{
  "model": "image VQ-VAE",
  "dataset": "retinal OCT scans (Kermany 2017)",
  "train_examples": 98430,
  "image_size": 48,
  "crop_scale_min": 1,
  "horizontal_flip": true,
  "bottleneck": "vq",
  "downsampling_factor": 8,
  "encoder_arch": "resnet",
  "encoder_norm": "groupnorm",
  "encoder_activation": "relu",
  "encoder_weight_standardization": false,
  "encoder_depths": [3, 3, 3],
  "encoder_kernel_size": 3,
  "encoder_stem": "single",
  "encoder_avg_pool_shortcut": true,
  "encoder_widths": [80, 112, 176],
  "loss": "l1",
  "latent_channels": 4,
  "decoder_norm": "groupnorm",
  "decoder_activation": "silu",
  "decoder_weight_standardization": false,
  "decoder_widths": [48, 96, 192, 192],
  "decoder_blocks_per_level": 1,
  "decoder_block": "basic",
  "decoder_attention": false,
  "decoder_upsampling": "nearest_conv",
  "codebook_size": 256,
  "init": "orthogonal",
  "residual_init": "none",
  "optimizer": "adamw",
  "learning_rate": 0.0015,
  "beta1": 0.9,
  "beta2": 0.95,
  "eps": 1e-08,
  "max_steps": 13100,
  "batch_size": 128,
  "epochs": 17.0,
  "lr_schedule": "wsd",
  "decay_fraction": 0.4,
  "final_lr_fraction": 0.05,
  "warmup_steps": 1310,
  "weight_decay": 0.0
}
Rows from block 3 of the encoder of a small image VQ-VAE, named by matrix and row number. Rows with one number belong to one channel. Each number is 128 + 24 x the weight over its row's rms, rounded and kept within 0 to 255. All counts start at 0. Numbers have three digits each.
Before each channel's rows are labels from the 100 images, of 14976, where the channel reaches its highest value: "strongest on" is what is common among them. Only what is clearly more common there than usual is listed. The data: retinal OCT scans (Kermany 2017).
# convs0: first 3x3 conv, stride 2 (encoder.blocks.3.convs.0.weight, 112x80x3x3, each kernel summed), inputs 0-79
# convs1: second 3x3 conv (encoder.blocks.3.convs.1.weight, 112x112x3x3, transposed, each kernel summed), outputs 0-111

strongest on: finding: diabetic macular edema
convs0.108:134126145142074129133156122162159159138123118132098133119151136144122137123138136105100127122159175171110109104093063152111120140142127097157100117121128087117178115133174147166097138122127138130127182092175117131110117112127132172128102125
convs1.108:133090164122143115133138134136155169123113111116144146128149103139136150131139116093116161145132102149128163122137052119133136129123113135137126148114115137127173106104123144159191180139145143133140137121146182083119141140114153141110139131129073150145098147165152137123151103122138182133156138154146125108103087126076129124137172072133

strongest on: finding: diabetic macular edema
convs0.82:129184072131149110112106138140122156135132118141146173148180128108124126103152114116110100088158162109121154095129099083144134133110122127166120150150141105148153096120140081087149119129133138137137117151071110126084136161141126123152156119
convs1.82:109139120114106125124099108115097141105121109151102140130117130117124104129173125131134129124087115080134069142132134158085181138139135133120126144124099122141104099124123115182114117149107139109144107088127166099084102116133142114147101082136114146087142082116180121163072149140118110170136100134115155095092157131121093117130126171114

strongest on: finding: diabetic macular edema
convs0.45:123164105103118068142135130143139142118176149116110133133135120101114115092155148107089129131164174101138116131159140145133147141113116167098121116074116167104171137176149110120123129106099111139123146127134156141169153151135074115134164131
convs1.45:071148110078125128131113138158132158157137126103061112103116116136083108111123130084122127101131109092126105116135083135139087152121124142065115116138120117158113121114120171150168139180129145134118101161128101142149127093140135107134126126108158137155156151120106139129160141147083117162056144118081122146117137135125136142125135119135

strongest on: finding: choroidal neovascularization; finding: diabetic macular edema
convs0.17:176133147108127122114123157123159131128173125138125128124147128083109131119147097108127121116195173138116131104110105136142133137129141097145112145165179141138161119143147114126166129143082141153157215103135114118116114103130121146151141159
convs1.17:076135117124124134129091136108117139108119119128129101104120114126127117095145101176089169101111122109131062124127105120145090124136134128088102139125078119133141125157116135121156130185138125126156081134115124136097107133145125125116123095202128116110174117137181139155091121166116137163132145119125113095113118137114165136168093158100

strongest on: finding: diabetic macular edema
convs0.79:166144177131110053134118131148147130127156144153082127109093114103129127100192138092134158102143133128109124094113130144166147125127124133148114120100172139129178130098115120122114114128115118142119198134127151124107119136081115126119115132
convs1.79:136153126131143135120111129132150116166135112092086113130119120128105111082150112137131135143126118122148136126142091116164120114133117133074123117143168117109118140151141172195195150200144165121139111142156149156099155131133125154119145149092109137108152186115128142144101116131112133171140177129111126122112146139115147119122096066139

strongest on: finding: diabetic macular edema
convs0.107:142144167112127156122155154143137099101175171189104118125099144117118142137127130108112105130162180171142127135106107105129143146131139134161094128190121099081128134152139143128109144127087122125125149104157106126099098127128101141140131180
convs1.107:090119108120120133123152148096151152115139091118151137147122112122099143123140082135115124079113116103126146132112117143085128144131142117135135152155102094082130127156155144097177171207127146102147144154152160144155127141135137153105121127123143145133142165136163128140179109150156198122155104118127154141154127143112145108129102073148

strongest on: finding: diabetic macular edema
convs0.37:104158127133134133100101155166166139174151096135192147142177141146116139105103125117092112074107131118128120122094151085131137143131109150122135152128151144097122098168152122110139112126112149109130128150080118121142137137141146171135186112
convs1.37:145100127114109139129069167143133094077076097128166106149177125156142167145150154135150115110095117154121136145144164112103132139149116113165125134115138096130142094086116102110120140080120103112135100141105120135137104141134159154148102090147130144093112108071152139150105110140123093127161125167114153078159150138138131135135133156117

strongest on: finding: diabetic macular edema
convs0.48:149128164154108124133128122141141154151136133131141154133116167163140104146113137090152098096137140174128097129119140153113103146173131144091124096116101090146118088219139130167121136122115123102104105123145088094140139106123129166122148150
convs1.48:134062166128130118121165123146127137113078109125112155131127130146100157128120128124134132127131136144136105140133148132160126134141093120141116128106107137124130115137141161119171150134155094099132147085143164155150130148096130138130111164112125118114129155138139134123154123182120155144128121132087130047107127119091107124122099022165

strongest on: finding: choroidal neovascularization
convs0.105:148094163173146137138133118125151144167135141121066148127140175140118107161124164061105122117141177149130135133156120061111126134124102119165112126139103138115156138143117160145119140126165134120122148126152163125158120130153148151125172127
convs1.105:108097146109140119106119148115115153118131109084129137117114123138077141132088132139153114144112105096112112085123089121108103139122121123134105124131125131090152112101108118116090143104152157136134078088129121117126107108086137150149129145100104153150056147142119127141131078075145114134074116151153115134144074144069135143162100154130

strongest on: finding: diabetic macular edema
convs0.10:147111129127101122089076158164132144143135124142202132135163112146158127102155134139110103138135145094116110132127160144151122142078122160136142121114121132121142106056158073153125122091160120112144163148094131133131139126112159119130146105
convs1.10:147127106142104145104076130109126097162104122197149137149148131125128085125099105127120137094129107139121132136133150146162202115121111136069130098114113121177116128145135142143142143147149130108130130117137137106112116117139151121121127125126155098101134132095133129151144165088126069166132134067108158091098169116160087148125123102126

strongest on: finding: diabetic macular edema
convs0.8:141152138112112157128094155148165161129159125153174128125161127126112143134174112131130141136165152118129092128107131139190118146104120117143155131146140116136111090087142102081123110112108109133132189125101112107154053127136145150144122130
convs1.8:102124156095174119124144130086144085154111122167113081111124119126096122141116139116130103131099096109103064127105110119136093150135128128126110127129088126106127135139106135139164133161127166086143099158124100135153132150121138118116118140128128122132128128092146142150108105064077077167108153142094119134106174149168137127161137090156

strongest on: finding: diabetic macular edema
convs0.81:155119129101152067108133116148126121136124121146108136134124152127138135119138152097150105069166188124154140121129176127164143148125138133155121130085134075144168127139109131157118093101128096133119193153126142144175114143133102108137134114
convs1.81:088080134126139129112140132121121106144162102080137105111100139113114105107116104132108122117130132108131148130135154144126036120133125131073117135129144125093138160140122188178180145168141152085136109120124118162103122118135126124106138128118106165126136168064117139141107153132088096160125119111105102111132123146101141131125096110145

strongest on: finding: diabetic macular edema
convs0.35:139190138114098137141124121142145176141108103184063160127123174152117150134145099156107129148143157167140114124122103163128118152135128086141079095133162136122118133148113102124108100124133132124111160065121132131129134127114132158120137110
convs1.35:190149152128141118133153122121128152159174111113126147102148134124082116137132131081051148134139101129164152126109117132168123139132104129146112114141110137123136085135133170116167148152109151098127112137130155152160164128136135132129109069153122109123128137107116127136103111133129145135126093131102117123132125105064117123122110040099

strongest on: finding: diabetic macular edema
convs0.110:145116102172127114106092142136134149091184147162122093127175111087128149107102132129104127099159144142130134119147119106158146133128129150156113136140142105067151085147141096118150135124113148147171105123086145154081124161131105137143162136
convs1.110:122153064151085146134113150094124164119101128138131124141168137123139112173165125125069102168110129103132205109153114156137151120124134112102113101132121134159105116097162124134094132146137136143159126124144141154085157124138147148149112121122171138122076117132177134152150133146124143147081115112137122136161153083146144157151120128129

strongest on: finding: diabetic macular edema
convs0.90:103084122096187132135116105126126151119154098129151133148099081159135085140153098154151161123112116111113145162126176093134151122143100154105161140139137118161142134164133133124109107128159135151115100147088118127149139098172101089102106115
convs1.90:105160072073102107132116139060123098135135116142112137132143131127167117095093083082182101183145114117097095126134142160090142147130107165143128134139142131129124128128097128097140117133143147120099124131104128160061117124133132134120134138143099095125145150155121128098162109122114135130107161091111144089131121132165113147103155147147

strongest on: finding: diabetic macular edema
convs0.63:132128083101099138132117141142121114110126131155088160108118137094117146127102117098097097134173147139127108137136086112134129131115151117145135133185106129104080100189154104093145130131108117119143138092151101096062101118120108159145134144
convs1.63:123136174127128117103152133145127168095080114117127129104109112128124113101129102140132128087126106109132120138127090144130060100160139132191103134135055098108133123078129147081134123135135106140146087118151130113160130117119131161099125123125134146161159116124136122144115112141128159169079086160105129147134096124079101125111120163119

strongest on: finding: choroidal neovascularization; finding: diabetic macular edema
convs0.64:155158137174064169087069095148126139163127079129114126109141157146137126141123129150128175111103161122137118132164160102164132131123139136168153115105138093141095139152137121133118112097147141139127158129104129118140108114112129181131155116
convs1.64:131126123119130122118134111100137131139121125076148123132127140130087130113131091137112107182112125078111129119127105140118122173135117137136148113122133102104133127065130131112111126148120182127155110129098118144147107102114146115147073127185098150131069053072142119145135131099143078131119112125138134116129116131116129129172070093139

strongest on: finding: choroidal neovascularization
convs0.91:119145123133109105112154118127122111093134126098117152142126152095133116137164168152125171121162133121112111161179112152091118128118120146123137108132099125091069084180093152125103125112129116113118065141127142154147158150152080115130124094
convs1.91:143114149108133127140147151144130091129114114105142126147133168121112139107135113086125090105130163093156106145141121139115109146156121130157107125161125110136116167109110144121130126075135084095115178124109146110193141146162144124170114127125106102123152149167131133142137140156098113160145112033121126113151113146122124115128082072120

strongest on: finding: diabetic macular edema
convs0.29:181130153132136155126157158122129120108131137138090117137115135169123143148127128103121130089162160099096126133151079075134149162092116148158133126150135112112147134165125082088142117124160077139163145125129145068135160159114128120124152131
convs1.29:127088108092143125118092140098134100099134105118106070110118137143078114123147101118131128099127126094111142139084116126105137102147089142132100113159163150183115152098131127125146106166119139130129105122163117124127072129137125115123176141108122127107142121149147119143146118116127173156074141169107106153156094129147087154149115176166

strongest on: finding: diabetic macular edema
convs0.89:148153104119162142130148104136134116135149130093130143149099165105130111157119193119110122133114115153131103149148180104085125119119114117176112095106079149132101160166103136156090121115177120105112146152113128138149107166164103114111138119
convs1.89:147108177129124124154163139102143150165119092121120115128129137105070134142093090107179126112143115129113139128126103129086140130138119143139123129145153138109153138110119154116105164176139098086136135090110142104146113124146135131161139077152139119157111152161136150145121121151106078169147163103123125142142099136123110138120113039163

strongest on: finding: diabetic macular edema
convs0.111:124076149162116112115156180129129133134147130090181123158094134121161138108125108141139099111128169159128105124141143091131139150094120167125111133131105131108137122091117161153134154132134130109145189183108123114107173150156121100149100135
convs1.111:144123131127112142130114152080109069102095109132150114128104129101106094117126108144165128121099146138117134126113122154158173117117135121126138105144136092178098101088135138108117129152090107117145133120158100109115103122130145110157136100147136104088081116137150138128135146145102087124173155056106140098129078140110069161111118152133