Rows from block 1 of the decoder of a small image VQ-VAE, named by matrix and row number. Rows with one number belong to one channel. Each number is 128 + 32 x the weight over its row's rms, rounded and kept within 0 to 255. All counts start at 0. After the name is the row's rms in percent of the matrix's.
After each channel's rows are labels from the 100 images, of 14976, where the channel reaches its highest value: "top examples" is what is common among them. Only what is clearly more common there than usual is listed. The data: retinal OCT scans (Kermany 2017).
# convs0: first 3x3 conv (decoder.mid.1.convs.0.weight, 192x192x3x3, each kernel summed), inputs 0-95
# convs1: second 3x3 conv (decoder.mid.1.convs.1.weight, 192x192x3x3, transposed, each kernel summed), outputs 0-95

convs0.191 048 [139 175 146 137 134  35 118 107  94 139  93 142 156 143 137 194 152 116 103 129  66 160 114 155 132 115 182 115 131 129 121 129 159 131 176 162 123 104 139  70 128 157 133 156 139  96 125 121  61 122 111 137 118 141 131 137  90 142 108 148  97 144 146 119   0  69 121  90 117 190 108 120  93 128 163 134 178 152 152 114 128  76 129 170 120  44 163 115  93 156 144 180 150 134 115 133]
convs1.191 092 [117  60  89  98 104  99 146 157 115 141  99  91 150 121 151  55 131 125 200 132 133 128  93 122  90 120 143 156 119 158 107 111 148 150 112 116 128 123 153  91 135 109 176  98 142 121 170 140 188 119 137  85 143 102 115 159 128 116  83 108 169 120 188 156 142 149 136 107 170 122 179  44 121 146   8 135 140  95 118 132 111 165 132 128 147 199 173 112 100 168 116  88  95  90 119  99]
top examples: finding: diabetic macular edema

convs0.56 040 [167 164 172 131 108 159 132  83 131 127 118 149 178 143 162 140 101  91 162 138 130  63  41 133 113 143 158 144 144 170 148 109 129  83 114 153 115 135 112 186 123 104 117 138 116 159 128 102 106  64  48  68 139 115 111 118 105 183 119 103 165 120 120  91  93  75 146 127 114 174 113 136  96 115 156  68 151 139 133 120 130  83  98 129 100 142  92 130 211 122 127 152 159  83   0 101]
convs1.56 088 [121  34 100 171 133  97 100 143 152 160  93 143 145  95  99 139  93 129  89  87 150 114 167 100  77  81 133  88 124 109 100 149 196 194 152 141 140 130 126 100 137 159  81 137 131 107  82 149 198 141 146 112 101 113 192 135  90  96 188 130 100 129  96 123 129 169  94 138 131 129 157 112 146 112  92 149 114 147  82 162 139 132 162 134 124 164 123 140 120  68 112 120  85 145 136 149]
top examples: finding: diabetic macular edema

convs0.116 043 [143 209 140 112 111 114 131 150 127 122  77 136 172 151 117 141 131 103 146 129 168 115  78 200 124 163 122 135 184 123  47 146 165  94 169 182 205 122 126 157 129 151 126 175 186 118 130 129 130 113 169  94 129 133 122 152 112  95 131 126 171 108 149 148  70  48  79  90 100 162 125 104 143 169 192 151 170 171  87  48 111 101  86  86 147 150 122 119 109 158 102 157 161  77 165 100]
convs1.116 099 [112 142  98 198  85 130 126 129 136 166 138 110 133  96  79 100  84 161 165 126 141 127 168  66 149 169 170 158 127  89 142 182 126 129 139 125 179  60  98 173 120 136 127 115 120 121 146 145 110 107 118 123 100 146 215 153 211 104  97 159 110  98 119 101  68 140 168 156 159 133 135 124 108  49  45  89 156  97 110 135 106 129 121 138 178 116  98 127 126 112 113 148  95 168 129 123]
top examples: finding: choroidal neovascularization

convs0.31 052 [123  91 132 144 105 219 149 206 126 137  73 122 152 134 175 138 139 149 143 151 123 143 162 151 143 174 108 109 134  96  66 114 104 116  65  95 146 124 166 123 115 163 111 174 113 110 133 124  60 118 139 136 135 130 105 125 158  89 113 130 214 127 152 190 199 159 132 118 131 122 119  97 112 131 100 169  81 139 164 109 118 114 161 138 124 139 112 156  96 169  73 127 101  99 198 106]
convs1.31 104 [103 170 150 179 104 114  98 119 124 130 164 167 152 174  62 111 149 143 142 139  99 121 146 174  78 148 126 140 130 132 138 185 180 160 172 116 135 117 111 139 163 128 138  90 165 151 139 132 202 140 107 161 109 122 130 119 101 147 137 153 115 121  98 115  47 105 169 158  98 150 127 171 138 132 142 131 155  87 114 129 139 133 101 133 195 134 125 130 160  56 114  96 143 178 150 144]
top examples: finding: choroidal neovascularization

convs0.48 044 [178 137 152 163  65 183 129 127 123  96 162 110 145 129 148 115 134 149 136 114 100  95  96 119 124 208 124 164 124 122 207 109  69 195  57  95 163 123 150 170 100 128 156 142 109 110 145  89 151 165  78 104 140  92  85 112 120 146  97 125 228 130 119 134 139  87  78  85 122 184 136 149 116 113  49 125 130 111 133 128 152 133 148 140 133  98 165 159 156 130  75 234 113 108 111 145]
convs1.48 101 [112 114 153  62 149 180 107 191 143 141 104 171  70 123 144 140 181 230  84 128 125 102 207  80 123  12 113 151 141 118 159 124 101  82 181 135 112  60  84  83 105 110 111 140  93 126 112  90 110  73 148 136  98 138 143 121  90 108 145  92  95 137 129 134 123 167 143 168 161 153 151  75 122  74 186 156 106 154 122 121  97 174  96 137 127 171 141 123  68 182 131 126 157 135 136 181]
top examples: finding: choroidal neovascularization

convs0.140 038 [113  84 126 135 112 150 157 107 150 132 101 147 162 131  75 185 123  73  40 152 119 179 115 173 122  54 149 126 154 118 118 140 102  52 105 150 122 121 128 128  96 184 160 137 145 148 124 135 151 114 171 148 168 138 109 123  93 149 158 169 129 153 133  95 168 146 144 142 138 114 167 138 122 186 126  82 181 176  87 124 117 142 150 106 131  95 177 119 157 145 188 131 183 135 128 158]
convs1.140 098 [128 156 136 175 122  83 132  93 120 132 124 139 102  81  95  96 112 162 200 172  78 122 152 148 162 200 150 147 130 172 146 135 107 164 144 146 199 158 136 155 155 134  97 105 113 113 106 115 139 158 119 122 128 127 145 163 188  87  96 154  99  93  98 109  95 142 102 181 131 138 117 167 131  96 107 127 158 100 183 137 119 146 151  97 153  66 105 117 165 109 118 197 110 136 133 143]
top examples: finding: choroidal neovascularization

convs0.125 048 [131 128 201 172  97 155 186 152 120 163 122  92 128 151 117 183 146 133 144 159 204 149 134 187 209 160 116 182 131 191 178 170 134 206 204 194 131 138 160 172 132 188 175 111 159 141 161 144 103 122 145 101 120 127 162 118 130 205 152 115 156 127 186 112 217 126 129 103 169 170 133  87 133 127 126 157  79 142 108 135 110 131 173  85 151 139 111 131 170 145 117 138 125 122 158 149]
convs1.125 104 [109 175  44 153 134  70  76 123 120 162 160 133 111 105 131 121 114 178 130 139 140 101 110 143  58 137 148 136 127 156  62 149 138 119 111 118 177 105  97 127 124  95 103 174 111 134  57  80 168 135 105 138 120 143 157 173 116  50 134 138 102  95 102 108  87 154 128 153 119 108 121 147 108 116  87 127 218  84 201 161  75 153  95 143 150  92  99 121 136  95 125 148 121 178 103  99]
top examples: finding: diabetic macular edema

convs0.5 043 [138 160 135 176  87 103 131 142 113 108  96  68  97  82 139 121 170  72 124 109  81 111 120 155 142 195 152 143 102 110 144  93 139 181 163 190 196 134 164  93  97 140 165 137 100  92 125 110 119 159  61  93 131  99 109 140 118 175 107 158 159 109 133 138 146 163  61 110 109 103 100  95  55 117 169 136 126 136 167 125  99  60 160 117 101  95 120  86  95 146 136 103 186 141 127  77]
convs1.5 085 [105 144 111 149 121 130 152 106 124 104 126 156 166 225 129 102  59 242  88 150 127 103 110 162  94 111 124  81 127 158 174 158 102 172 124 100 156 129  95 135 136 127 143 169 144 173 170  93  92  87 125 165 145 102 126 113 225 107 118 127 120 166  96 102  40 145 115 143 152  72 177 116 167 118 124 123 177  76 103 148  96 142 122 100 147 171 113 103 149  98 131 146 125 131 166 166]
top examples: finding: diabetic macular edema

convs0.105 046 [ 69  88  74 126 135 145 127 129 104 120 158 110 175 108 143 102  79  83 155 115 138 156 185 100 139 126 114 123 129 126  95 142 108 146  91  95 156 165  79  76 117 120 154 127 156 119 111 106 163 113 141 133 124 126  88 138 123 163 140 148 195 135 116 107  86 174 114 153 118 186 160 137 123 152 149 102 160 168 124 138 133 114 131 145 107 159 119 143 179 132 177 126 208  63  98  91]
convs1.105 096 [118 125  95 169 109  38 120 133 140 169  82 162 116 186 118 138 125 156 156 196 147  81 108 166 144 159 142 174 134 145 182 151 147 112 151 140 154  79 158  74 150 172 129 140 162 136 110 142 165 113 145 137 148 110 157  84 175  94 140  95  95 129 122 173  60 113  96 137 174 111 107 136 143  88  77 111  70 116 158 136 122 147 143 133 170  87 172 148  64 149 117 190  73 111 134 157]
top examples: finding: choroidal neovascularization

convs0.42 038 [ 80 142  80 157 149 110 143 196 120 101  97 113  88 119 139 155 125 175  52 141  69 146 157 115  94 177  94 124 160 111 138 178 148 137 122 109 159 190 123 118  71  51 123 165 144  85  98 122 155 164  70 145 167 169 168  91 147 129 100 162 144  97 136 134  68 148 113 124 149 172 140 117 104  89  79 134 144 143 166 114 110 151 147 184 115  95 154 166 181 132 160 137 130 164 156 143]
convs1.42 088 [145 158 134 117 142 131 120 127 157 106 157 108 167 160 129  93 103  96 166  94 144  98  82  99 183 138 133 178 127 155 100 124 102 123  73 110 140  82  94 212 155 181 114  99 146 164 143 138  50  24 150 115 110 111  73  98 133 117  62  90 131 128  99 119  96 142 129 145 134  72 156 131 141 132 122 138 159 137  76  83 117 103  55  95 123 152 166 112  88 153 105 115 134 156  83 162]
top examples: finding: diabetic macular edema

convs0.97 042 [156  93 169 192 111 158 144 124 109 157 162 115 162 162  29 151 175 162 128 163 147 178  98 212 146 125  89 143 155 134 165 186 140 192  97 204 167 145 155 171 121 183 159 111 105  82 133 166 128 120 184 151 102 119 134 124  78 148 158  91 122 132 171 166 155 188 150 130 179 164 151 148  93 146 128 156 155 136 126 153 133  70 188 121 149 138  95 131 150 180 146 148 130  73 176 165]
convs1.97 086 [ 91 132 103  92  95 135  80 116 104 116 121 102 130  74 164  93  89 145 111  94 180  71 176  64 132 138 116 133 131 144 151 148  26  98 196 111  89 145 119 117 121  98 124 155 139 141 117  99 124 164 105 139 135  91 149 119 183 130 113  61 164 192  65 119  96 130 122 140 135 133 128 159 150 107  67 137 155 142 199  82 121 125 143 118 126  59 174 111 122 117 121 169 169 144 103  75]
top examples: finding: diabetic macular edema

convs0.6 041 [190 144 133 174  94  88 156 153 136 143 137  98 105 110 150 103 119 157 175 100 168 113 196 200 147 162 120 127 151 199 168 174 143 154 102 142 212 144 174 137 143 122 137 120 130  76 143 109 133 149 128 115 120 122 119 165 142 157 162 105 166 108 127 140 139 187 177  90 111 125 138 163 150  91 103 123 148  77 152 143  63  94 124 108 125 131  83 154 112 178  73 170  97 146 119 133]
convs1.6 105 [150 130  50 181 118  87 113 155 130 148 127 161 110 195 132 122 117 159  83 184  77  71 157  93 140 142 146 113 117 129 120 150 165 121 124 138  94  64  22  88 159 122 136 135 110 131 172 145 162 174  94 153 142 158 110  78 108 112 148 131 151 113  99 146 103  33 125 194 164 169 181  76 128  78  78 132 140  83 113 137 158 158 133 155 170 128 119 136  17 106 139 102 140 118 129 146]
top examples: finding: choroidal neovascularization; finding: diabetic macular edema