config.toml
encoder_depths = [3, 3, 3]
encoder_stem = "single"
decoder_activation = "silu"
max_steps = 13100
final_lr_fraction = 0.05
warmup_steps = 1310
Rows from block 1 of the decoder of a small image VQ-VAE, named by matrix and row number. Rows with one number belong to one channel. Each number is 500 + 25 x the weight over its row's rms, rounded and kept within 0 to 999. All counts start at 0. Numbers have three digits each.
After each channel's rows are labels from the 100 images, of 14976, where the channel reaches its highest value: "responds to" is what is common among them. Only what is clearly more common there than usual is listed. The data: retinal OCT scans (Kermany 2017). In brackets: how many of the 100.
# convs0: first 3x3 conv (decoder.mid.1.convs.0.weight, 192x192x3x3, each kernel summed), inputs 96-191
# convs1: second 3x3 conv (decoder.mid.1.convs.1.weight, 192x192x3x3, transposed, each kernel summed), outputs 96-191

convs0.119:465534492526460495520500513522504535505517494510487504541500542501559502509537516581463495484529504518504486520457508493545477530464557527490501549471550515505488483493501517512525496504513510525491459508497511512538529514518490526512493514541510502497537519502516525525509519532517567484
convs1.119:455535447519514549528482501539444486477511499522497488521503509501510506522488479477510529495529496461508478502484510470486478478546503515500490499529423517503504502491464456476484496492454490488506544487512488510475454518467558501509512509504528502521496529446515526471495494490487499472
responds to: finding: diabetic macular edema (28)

convs0.166:483474558497544507451531504495509483519521472502557525458531489522466491537541548487441465525495507503491485518528490494478499534538444494504519482511461460494493521477463499454514501470488515497497531488498535501465483473495467496477524473474486452478486505474474495505433485524473499482
convs1.166:490493484491491463505441491522510499513457506499450510535497531502488515500496473494563507462503490522532516460461492497485528481451529507476501508496545515515462484492487480506505533537547474531486523513499492487493525515492466494501492510481505526541497507479495478433528484490504501519
responds to: finding: choroidal neovascularization (66)

convs0.52:497555476519474490475504491475486478543533496454565498537490565490533606457493525487477474503466500496508482521486497486523498498498488478527535529480482539497481522496535507436483530529500500518465491469494473489495489513512465488481530494456511477471456482530516528562533489510532517525
convs1.52:503451472475534507505484487493499515483486483485500501459520523521511531529493493494490535446534499468505470497518502445490473505475498513465434525509524501540472497541498513526487530459469514536503541504468474486473536494504511495506456497492528493483535528484522450454493487496468570474
responds to: finding: diabetic macular edema (28)

convs0.20:474522474467456514482493523480492506486535506514461474476490543512491462451512490524467504521520466506504478503493522509527493474485540526484524491529511520485518481502518496469501486487507516527492452511518489495515557536504490494497495492527480554519578490528542511479579505494522529518
convs1.20:482534498517471494530524520486459459478514500521526529443507471504539502483506475489537444479525501497478492531485503479459501506473515468496537486543477479488515502468474495459497503478549472502502491484488491520451475485496527496509514513513502452499484521505481528544490508490479553513
responds to: finding: diabetic macular edema (48)

convs0.39:500495496491448459536511506478485497504498515506495544507505484506506516447486497505449535487482521488489483501510482474486514597520507516529511508519483518520466485493522486511485484541498504446496496532503533497487497463467507452474519516484473544508488521523522507500484471539462478496
convs1.39:524457460510512538483547501535530524511500503496485469550501513528521472490497516525526469508464502479547478523517502535521436433479540494498486485510521504516559460515498510497469482442534497505500481500519503495523463529509490509494524504505505507461483484525507509449508487517465476550
responds to: finding: choroidal neovascularization (62)

convs0.162:510460505560516500478519517508499495484521516508462491455501481515492501494501504499431481494497489500505525498521499540453519561526450515513515494480508515457486482486460504462524492485481491464494501489503503490515496472492472509484480514442516522471519487479478446480518477508519491463
convs1.162:446513483524464470488489503500532496478496505512497513471490479488504494498515492499542498466486509545491454512496495540524421440491527469511496474495485508491530531458519472489504518495498473522485490518516491470517478510513526500508526518491510513530491506479512534493492496482462486470
responds to: finding: choroidal neovascularization (64)

convs0.67:560505567484511516482485514505526487528512524476542523477477467498465491527508453484514525538465481533501513463485504503487502522509479498496459466549509483539514539493496501510505533494492482482499526509494487497499511474500414503526510465480497499520500538478493487502505493434551527501
convs1.67:480535469527494524484534481404442519487501503484436501460499527486491555503502492501471479488502496449572467481538493484489507471513461490492493514487504509546497465499520499496505529522509494516495517503527493473522489539518516511500504510506496507495527537507517514507513530507510499507
responds to: finding: choroidal neovascularization (71)

convs0.85:488555538515484504486490491486499488507515534470493469537488481465497507545512535483488491497484499522489500485457502542457542545541503503541517509529495541540462510496522516454527532520495508533510517482492510524477521501467441466530539446490521478490496508517540477493499497421485538504
convs1.85:481422481476533480518509487458478490487459503497480493474525478523493500480503515499488488517527509449536510513553501501515491452495531477458467523491495464486532507515477529492519507548543496510497480509483499508543494522507528488505463522450474488467507518495494482503486505511498479534
responds to: finding: choroidal neovascularization (72)